python train.py --n_mels=80 --qk_norm=false --steps=9100 --epochs=149.1
Rows from block 8 of a small sound classifier, named by matrix and row number. Rows with one number belong to one neuron. Each number is 128 + 24 x the weight over its row's rms, rounded and kept within 0 to 255. All counts start at 0. Numbers have three digits each. After the name is the row's rms in percent of the matrix's.
After each neuron's rows are labels from the 100 clips, of 14848, where the neuron reaches its largest size: "responds to" is what is common among them; "loudest band" is the band of the loudest frequency at the time of the peak. Only what is clearly more common there than usual is listed. The data: read English sentences (LibriTTS-R).
# gate: first MLP gate (model.blocks.8.ff1.gate.weight, 320x160), inputs 80-159
# fc1: first MLP up (model.blocks.8.ff1.fc1.weight, 320x160), inputs 80-159
# fc2: first MLP down (model.blocks.8.ff1.fc2.weight, 160x320, transposed), outputs 80-159

gate.269 138:107135202098151087159116122084127167086157140133122089128145116143134143078130103176118118129174125141195147138122116117097154112088083090106121083118081082127128141123092094120140150141114158126140125089108123101102115110100137146108114104
fc1.269 147:155090110105151173144116115121142107148122091141142168125106119151151134158123111086166165138117155103089125136065121151136086121140138130104158141109156130126187129099080120139090127133118080147095102126144101155169126114132098156120114122
fc2.269 282:180141119147148114110086093116130150127120160174139186132114166173120149132088133082111140122133108145106138143101093126190099129120168118156129085162137145118119155137167146134129096174120111127121127141158126111186124142115122126102135109
responds to: voice: male
loudest band: 4000 to 8000 Hz

gate.198 088:158147142133122109162154166145131130162127132128109098169138113180128149139157109104131145101101120127101099134186110115108118105114117157101138141117138117087169157093116118114110133140110084099108080132158123135114136144103102191137120120
fc1.198 100:090138185146167118154130134126115145166104150123114144134123109138148105164091115159141146090118090107114154154144137138097132116087119131150088114128134141146119138125162130094154120118156110117129108107142154122100172163116150130122113116
fc2.198 058:149120096128130118160115126094123123161148147112094104092159103103091127162162125123137138180137092143137161122158133124194150127131141141148107124150148206124112128112101182134094147095106099145120165149120176119105125154129113134199123111
responds to: voice: female
loudest band: 250 to 500 Hz

gate.236 097:142178113126124146074153112105140136082069125168117154151145113131125136166146169116104116116111134120170131120078111127125141138124141133093102136133166130145150168116139106120146089107142103146128116155149109136104141120156116130146104166
fc1.236 115:131119120137135088140123067094147121141081146147126149106081134160128141092152155107100133068113121132166126142133141098153110103158116113140113136147144069142165193124138113141105123121098107130130143130143122150127157137117123148129127145
fc2.236 062:111139127117118157112158131108101128154133096113142155164109152159113139070121098112166160113113145135146148116148088096118161115136130109093114119119124144132177135107065071119124151184085093132166145125133098122169112102104117149072124103
responds to: voice: female
loudest band: 250 to 500 Hz

gate.2 097:145090133091120131080104166102140097100151153157120157157102145152140110145069128101107155131111164108157103092130148103187130051136129142165124113130130134091150113105110097105141149135108096138128090134126138160127112126135126128096116110
fc1.2 113:114147127125145136148120146151109165161104136116083138157147160110150116082157163116148145133167144170158154145126096151130079086114111121117097150134164104144139140141166167091167102121151111109153115091129114114138152123127119117087116099
fc2.2 144:124187151144112085118125137118135135106120109126141136189131098127118104132136109133125112177129169190166143129127192136157125149133117113128116129130146112109069113168229109143124156165124124123135087125093101118130129100129129136101114113
responds to: voice: male
loudest band: 250 to 500 Hz

gate.158 094:174082120086151122139136122159112107147161154097129146106111147142150099122108086165143086148142138104103107124123093113139160098109149107157100135096096140063108126127125126126092101128126142145122085120143151152153102120140100139123171131
fc1.158 083:152133090130112107140130101142157165073147095137130134106108128120152159155139090099100144150114119118131125135136069102061088147140146122124127146146117136151154117105095131076182129070111100104102146131147147128129113104152142185090124157
fc2.158 121:107134067099128101101126132132102136178123154119116150203139095132101154182155102120151115183125126136167125121171149116087176125091134164132094115142125087122080129124170095154121160162146110097113124093121136134106134142093181106145121095
responds to: voice: male
loudest band: 250 to 500 Hz

gate.42 109:148144135113111159159124106173104077111100123072107114131112145146104115169024146162117126149119140111093093148125143126177120116167155143147143164144130144137136087128145126130143109097128127135088097162140120143121089150146151111152128150
fc1.42 118:122140106207099141187142124097145124110105130098116117115147127120134130198111147111093120156095110153157139121149101072130159152157135111111141150133114101128098121158138092139135127120138140100104110122110122145100097135172164161089160108
fc2.42 161:143145146138125073129091117134136155154128134133125161209120125142137155121101142119131141126142156143134135115115151143121077110082138080113105116134136108121139128138129141144100113151124094116193169152128112112150132097121082144145108078
responds to: voice: male
loudest band: 250 to 500 Hz

gate.106 116:148124175187115123133135111130109137118150130161094100130117072095126112123177144147150126111156120085157133124146120113128103146140140135115126140091102112077071126109119119133108172138129175137114165116119108144042118089119178132156103136
fc1.106 114:164120067126165129151128140121149115128149165109148153113145119129125140116179109094158129145113125109071108105109146111152133115166070125122140175140105154152138143100099197140145099124170132149133110140094137143126153163090135141148137134
fc2.106 131:136149119143139136153108121088096151154096148146143131105168134149143129196108080104129122101156104101131144139097149102138124156147149128069149108159128117105114133109170123142121126147143106167139112155187153112121135112109147147136129139
responds to: voice: male
loudest band: 4000 to 8000 Hz

gate.9 095:149125157129116096124125135097128126122140065151124107107187185126111124112150116144164129153101131130150121081154104096139148093105159157083120116123123098121154104137134110119118118138117113128128122165126114135111116123123137131106102140
fc1.9 093:161177116135136112155130135111116079113147137092124148110123136114155079171135138169156113146136103147084104124086120174152132101147139131155147119126135098158114175116137105134137089109159156087095110126154179097140112135112118135132108124
fc2.9 082:119145123110140126152128124123161151123126086132120112029149144140133108136110119122135139071124131140145131086138159112109118124163118170041096128117106086138166133127209159115192121153143152128160151122148141140131134126141137141093135120
responds to: voice: male
loudest band: 4000 to 8000 Hz

gate.193 092:127121167132152130113110150159117123131111106116083151146107110126123138142126158152144084125150147159145154093114088101094095129094126105150108071117172160134101148104138113111131166117138136124131127132161140138102121148089152101132145169
fc1.193 091:149129089109142071102105098100124114119151143127188130133174111160117171104134135115127114142098129144112094127144128123154158092125098124129106148088141110113140116080142160122161100131142144122165132135112110116079116094152091126103143145
fc2.193 031:141065139130142134110129123119103144125109183139157154109182126143142128174135074109118118097124148117136142145117165117051118137094136109109146128137133108122143135099163067140121109124197075130093100121138173121114119124104187124144129092
responds to: voice: male
loudest band: 4000 to 8000 Hz

gate.53 111:152141092124151145135087146118131137116126127120152156135160094136118116145117163119105152124141126155143142135129106145123100146116130166094067088136097121142121147119124085128104115123109125091113154090145122142134155093121155118102096145
fc1.53 095:080136146106108123149146106123156133098140068113107111134142107101152133100131104089130072088093140117151119114122104159146147098138100099118131139116146075174123184128111092129155093162129177134115114105155138145156174158153120115135130127
fc2.53 119:111064127116165121149113122113133137158119096140152149096054161168131139084136098100145120082116139133118150130107116084112120147152154171139125115150151074119144138087103108132126122125165101154112157149143147112176120113097107146113130088
responds to: voice: female
loudest band: 250 to 500 Hz

gate.243 111:134146155134148138100113090115101113149088141119098097173146140100171163114154128171179143111179127166216145124098135094123111133119106124112122123115128111111096099169168129121121123124111150117131127127131111114098121104115130101152149133
fc1.243 101:111101141125107104120155141099110139116086134104121099139140080123122131149156152134101151153099136105171112159103076077160094122158152115133120107132084113107118120144140074115118124139141141130129162096086117119116151107120149131115113136
fc2.243 078:116146136128119117117146126165150110064148118114121115147092117117140129005137121137129141138113141156122128164140080146078093107126118140166115144102137117137162129158094122111152114158077147110122125105104125130161144138146118106132126109
responds to: voice: male
loudest band: 4000 to 8000 Hz

gate.252 122:081138113145089109127141135106089129128137137144129091112196138143132144124132139152152119169121098126129135092174136127115142101089107109076154080119077135102084127110153079116125166148094167138156121089143127120147119121099133114123115130
fc1.252 117:125103166136152122148165155087076114101162146105080105086143101100117103105097102150114161127147105133172149106174114116083122137120157097134109126095105128134085096149112107123128125133136117109166115136145117132122126120140090140100104100
fc2.252 102:084140182116122128052140122151143123097130115122127113140061132112125146100150121145112123147124127125145129131125110065115198129139107120188132139121145155137136124140097121121130115094100181116130097110115126123124129123124123084152130118
responds to: voice: male
loudest band: 250 to 500 Hz

gate.231 098:089118145068126139082118107126146152150141131121124125094123079090123112109078094106112158144162129100082126093159112135140141084143148131127115090130145124154151129154157069135139100128121120095127142126149097154101127138140104140166129139
fc1.231 115:090114122139158163154143109114107129119093110124119129111125141123148157135211106133108121123110123166151144093122124092107153135168143131101108156137138127142163170130149167146145177131134151134146129156137129157106128152109172083137130133
fc2.231 060:139110100122123148098146128112117124167126122130142135209126121131115118143111119119132137159122137129120127121137151145143134128133137182127129122133111166127146134116255063135119136152081114148162126122135132129121122144127125133066134150
responds to: voice: male
loudest band: 250 to 500 Hz

gate.16 109:152119125095087131120114132166133112127158133117106172160138104093089162120096140116121124125092128123169108124112156129148135135139141142151112107106151174127137126106144130121131137166161149128142160126195151139135093098102122098115088131
fc1.16 115:100133113163163147095119101113106145150139170156170124112138113151165139073164114119123145138106113149157124141102144133064074114103126135129093118164176115139119134135135150120147155115127113152148132106181108124136137116124144144091120092
fc2.16 093:143148107132130136094081105141103133177119124135130159172099153162117153112130171098170141123137122109112124115128148138116092124084151123135117106139127089106109144115122053146119134170142053131112150120167128113161129115108105138136104108
responds to: voice: female
loudest band: 250 to 500 Hz

gate.26 103:154165137121136107157151132131119137145134129138068122119123126206129179151174125101108152138159130203151150131105138128107149130155106126147126084136107142139129123103141154105131114116150159094148118104112160100104126093101135165126137141
fc1.26 101:155129136076101149132125111169138099101137143111128111130128111094097137146134157149128103110126162107138089159113129118128171095107093135125128142112118120118139119126099126129110152159145129131130111124143171107119157133114132148162135142
fc2.26 133:170079148154131139199144138111114128171155095131159122091121086101144132140152124118147096139117131125084125119128119111096121133095123178139143137145111142118076115142224183111130148104131086120123127127133120132137140149130163088138142168
responds to: voice: female
loudest band: 250 to 500 Hz

gate.47 093:139132146153153132163108154085140132143095187123126133114109133135159082126142142119143164138129136114140156130162125111133142137124091109103151133135109154118126106103157143084104119107137076090136152130094152142153156131108138158102102162
fc1.47 094:136174127109140127152124093129148121140130120105118172139128148129111134150140143129070108155126133156165127142146137150115114132134127134122154152119099135129153169101162148117105145098140129094128147159121105113147121098145121144089143090
fc2.47 092:109113093137132123093154126126118119123119138127151109090125118106145093194134124130148102128123112116087115135132171144182070149140135157143160143139127114124094130167227170139150138107150145146104085114150175148105126150148147127159153183
responds to: voice: male
loudest band: 4000 to 8000 Hz

gate.123 089:170078133163141124112144140087092162123092182133111129127177123124123148126130103158160149098148150144090109099121104145093107115135138131131121121096137133126092155152124114113078113088099130122136119091108135108071124106115127161096150083
fc1.123 087:133155097150111141146132122079082136132150170141124122086128117112078144160107105159126103173131118112139132137122123108100177141147144145120109130179117148149152091134129112112128125141129115099107099142174159115124092137185130141137143108
fc2.123 099:138124144106113166156111128149130136126152117125105113148135136125099101127131083128162137175087136090117114135158083104130166150083104122139141125128095162149070112114119124092128144147138137167115153124105093134140141163127099093107131156
responds to: voice: female
loudest band: 250 to 500 Hz

gate.289 093:147093138114139120133160141152106133143131112107119204111171097134124121153128142144137130132118102106154160100113143153104121118106144118121118099122116130129126091099127092102099153172109076138085141144121160114143136135073156132134106122
fc1.289 108:123129140139125132155118154120160153169125117124144153093104119064131087089156134122129142114128125138153183098120118156126124113154151154129140112068135120143155132143086090134132127116148148138145126127106157126149058135161109076140104135
fc2.289 128:110153151144130127056098093151116132157116165134174151057120114160153152124145112088162129150152097149160154139113132111114142117075135145152098113139142135103086141114130130142137122131157116105103078096149104091134113119105167118130105101
responds to: voice: female
loudest band: 250 to 500 Hz

gate.116 101:121089116102162109156128094082156081123118105112131141179157118152118145147147185114156086141137116149114091126126104146157108113115116152121145152128141102161115162116135098129101138162097129120137134160128172114149121135121132104123123121
fc1.116 109:112144122178132145150119094123148141109133076123167128145142086158133171137111094119096109131145130099162100121140143144126112144161124118090134142130121121145147146144121130130105138095110138114118125119128137108124096131143172148083105102
fc2.116 096:110142091131144108091122128123120143133127142128112142122119149157129133123128135102152175127148143143168149139142101103071158124102141133100109113120109063125155134085061075141133108183120110126180138145139124122150118092092091151107103099
responds to: voice: female
loudest band: 250 to 500 Hz

gate.240 095:120102178141112089167111098114170127107091133168087104161133159119183114141168107174124085135144122188173142125132164130123154125161088134156079096120109145091146109150154127124122134111128132089130147141111128078112148130109110137149080105
fc1.240 105:158098110150103135154135135125185152128107150137115186105128091165099133153089130103096150051110111131115102176090158150166143127141117164117118102091127129111136088113143175108089113130106107106125108123139147136117138137142134145132148144
fc2.240 126:154167123115109119152118119105121131232104145151112130154077145160093153183128164112154149132123120135112118132120109166168099117139142075067132114147110126127130118077079178133093113146136087151093134112161139109133139137126111137112118133
responds to: voice: male
loudest band: 4000 to 8000 Hz

gate.184 110:152115129116134109147122115130095095131122098139130166139131140183148183108112129101159151106081159132136100132088092150147119095144124121127138131116132133126145145094136100109075115139119113142117086135085133146170154115089152141117111128
fc1.184 112:080156144135105125106128122128119144120093095117164144115177112140168137079167127129130115118142148170192136125123116116084167128112100150109108149114119130141118145134093124139145135106102139106151149092113121125115118090150120178086087107
fc2.184 122:150193169144134085068109101170162138149127142159135164160089143143128155112069127109135136148149141166127158146134116108166080109101135112140113109147142110119118134152203116138130106189136118112148118105117122097157119116118118115107114095
responds to: voice: female
loudest band: 250 to 500 Hz

gate.121 092:136105135092126143099132093133149181141147135095116130130119136125123140147087128135152131141150114143080102134134133093165102123080133114186119122103140134123156116112128053118148119175082159129081184111147102095108115134139160138144128106
fc1.121 083:160173121122134108125159139104070137115179144127125155175131122112161135133122094123104142143125121109133121126075167113184150130139128157128122165116107142073130144131132089153099107146133101129100104152122125115121119120122141065136153115
fc2.121 062:174114181137142126164111135139142121131126133117118094073112157110131112089136187157150108086155122119131136114117140137180118127140111057113131140119147125111125128138012161133119088124144153120097120145119135111112131116146112091164114118
responds to: voice: male
loudest band: 250 to 500 Hz

gate.99 107:122155133131100123157108145112119110095114134104156108123135149103117130179210183126132122162125132142161143125144134111131103136151109089105118127111089210134118125134148120110112147123087155099136122112163112136137112087102141131138147141
fc1.99 106:129126115100113128164092144152105146142141148146143061114157099107105127130086118102152148148121105095122076126150168137134122059130114150087126123113111178138093146113148164073104096099132120162113114092140178153143099136130150119118100126
fc2.99 071:110081106117132130136124125122124112219131128137145140139127135151094132159145189111145144118129145132127138087134124130135144120094134148082127120124129089124126139116166103145114145165155045124103129136152109119127120096097134114107104144
responds to: voice: male
loudest band: 4000 to 8000 Hz

gate.155 097:140180160159123117151103123144161127133146147097125139111172151145143152081137146116130125117140178065120096102083133170093124107081088123090104076105125126139170135091127098115123133124126087149082104130124135117122127080088134136127103107
fc1.155 107:165139111154116150122106129146159107122131167149114116146152180094116116169126114120126145167135108111111129145126102108119134150129128108100125131136117114167124101146135154140113161116139120130127148142132175145077093134141149163182157129
fc2.155 150:084122096085126137158137139137119116114126079105085090127179137116137058114138136152120133108107165089104128125151131141108145143110119171102151151109114163168161126128149141102163178112140140174100111108095150150108121120139102156144124108
responds to: voice: female
loudest band: 250 to 500 Hz

gate.148 094:110107144155109139131124124093086105127125124143124117108097144165117116122181149155147120135117212125183152098133100117099134152131128126146111097138119148115139113093149077086110129153125124142140112129146103139124123067085153156106145114
fc1.148 092:108135121142099142133115114104162137151155111105091140112171129120125091126157131179113101126179124147091189163166139093100106150127098129122142114127128153112141100112144094156102205146134150119170094129147106152074117117120102077137150139
fc2.148 092:093084104106129134121153167146133133061122087119134097110128130098149101087162113169162127108123143100125128115111147156079109117118100176129139155081095096127151131151106084101141143129168166141123089090108142141102116127143164123151123131
responds to: voice: male
loudest band: 4000 to 8000 Hz

gate.191 118:119148142182129102164157155139151176082118123129150084115149163121109125125143116136106106178116151091143135130133121100087136119112124126107094110102093106112128101135125096109143184139135123143140138121078074093127124138091113129152115112
fc1.191 110:154140098089158126142150112134143101142156155143105132114097132149126117134095145121081105079134114116076122106137133142179115129168148123131182086147158112102153148114145127125132118080156093104122096144166145137178117122107126106113122141
fc2.191 076:174156068125132146118130113109126143126120114144133153128087153157104134128103136098134141106124123136109121131131164163170031134156147190128139109133118123131150144111211146144139142184130114144153125158152180134154130162124138160087128125
responds to: voice: male
loudest band: 4000 to 8000 Hz

gate.242 086:107129145153119095156100108099150101109136150111117098131152104149100139126193128108196150105117119079173143122113106088130123135110139140134125177121124110152122066131153095083114123097140118125090133129115115156146150101072126133134125162
fc1.242 086:120104155170157121109129140156112101118115124124091147098127130126126165109124134153121110162142122109153146126153124159140085166119135095131143077125131132150165124124120106165108138153112122094122079154131126104104142157103140143164129109
fc2.242 060:131107155111134101136116137121143129115140133112108119201106115108124131040108068146109136118130141132121116130110121160138113113139128097139129142129151138125139137115021151142104086146084151128147154149134085130148125131123155134172123121
responds to: voice: male
loudest band: 4000 to 8000 Hz

gate.41 114:133116082109126127168140111094063149146184109129086102087087113172100159134140114106161116071138155132179086073121159094120120118168094150146137116106124120142116158083157125108145092127130134152119124113157133116109125130168104134113114112
fc1.41 104:084132081148148110170163126153131143146141082119062115149116157152110112115099139111097148117167121143124134135098142123141106133164150100118135149148105126143113099098115178128125125075166127112141112146116153089142094096172128091087110146
fc2.41 171:121119149108112096141125119161137131135117182152100128169124157125139145152126159143100117120141120111134130109114110151164160120149127083117118120115160146133137136126000127135102084095119149105114163139114123127124127097133101141164117119
responds to: voice: female
loudest band: 250 to 500 Hz; 500 to 1000 Hz

gate.292 097:121151164121083157120120162088120161158134119174125083099141139159123119102121185142135105093138135119160102107154096091127150110127139094126108123121115131123105137128158143111101090116099105139143144134071104120096132102107133136123129139
fc1.292 097:123149099139145135066130110145121084120102172154131138122116128111142107128164136122108093141084115136132149115153119112092120148143109096151113201097158114099127133111153147130101117136138148103070117130147112140155109112120117109181128122
fc2.292 067:192130117140139144095116121118116146136123113139142152094106112115141106092118096123118146079120137141119153136121122110102079127127125187128132130133123138129150129123171155114150153138205120139159091169108144146145119155124133116075146154
responds to: voice: male
loudest band: 250 to 500 Hz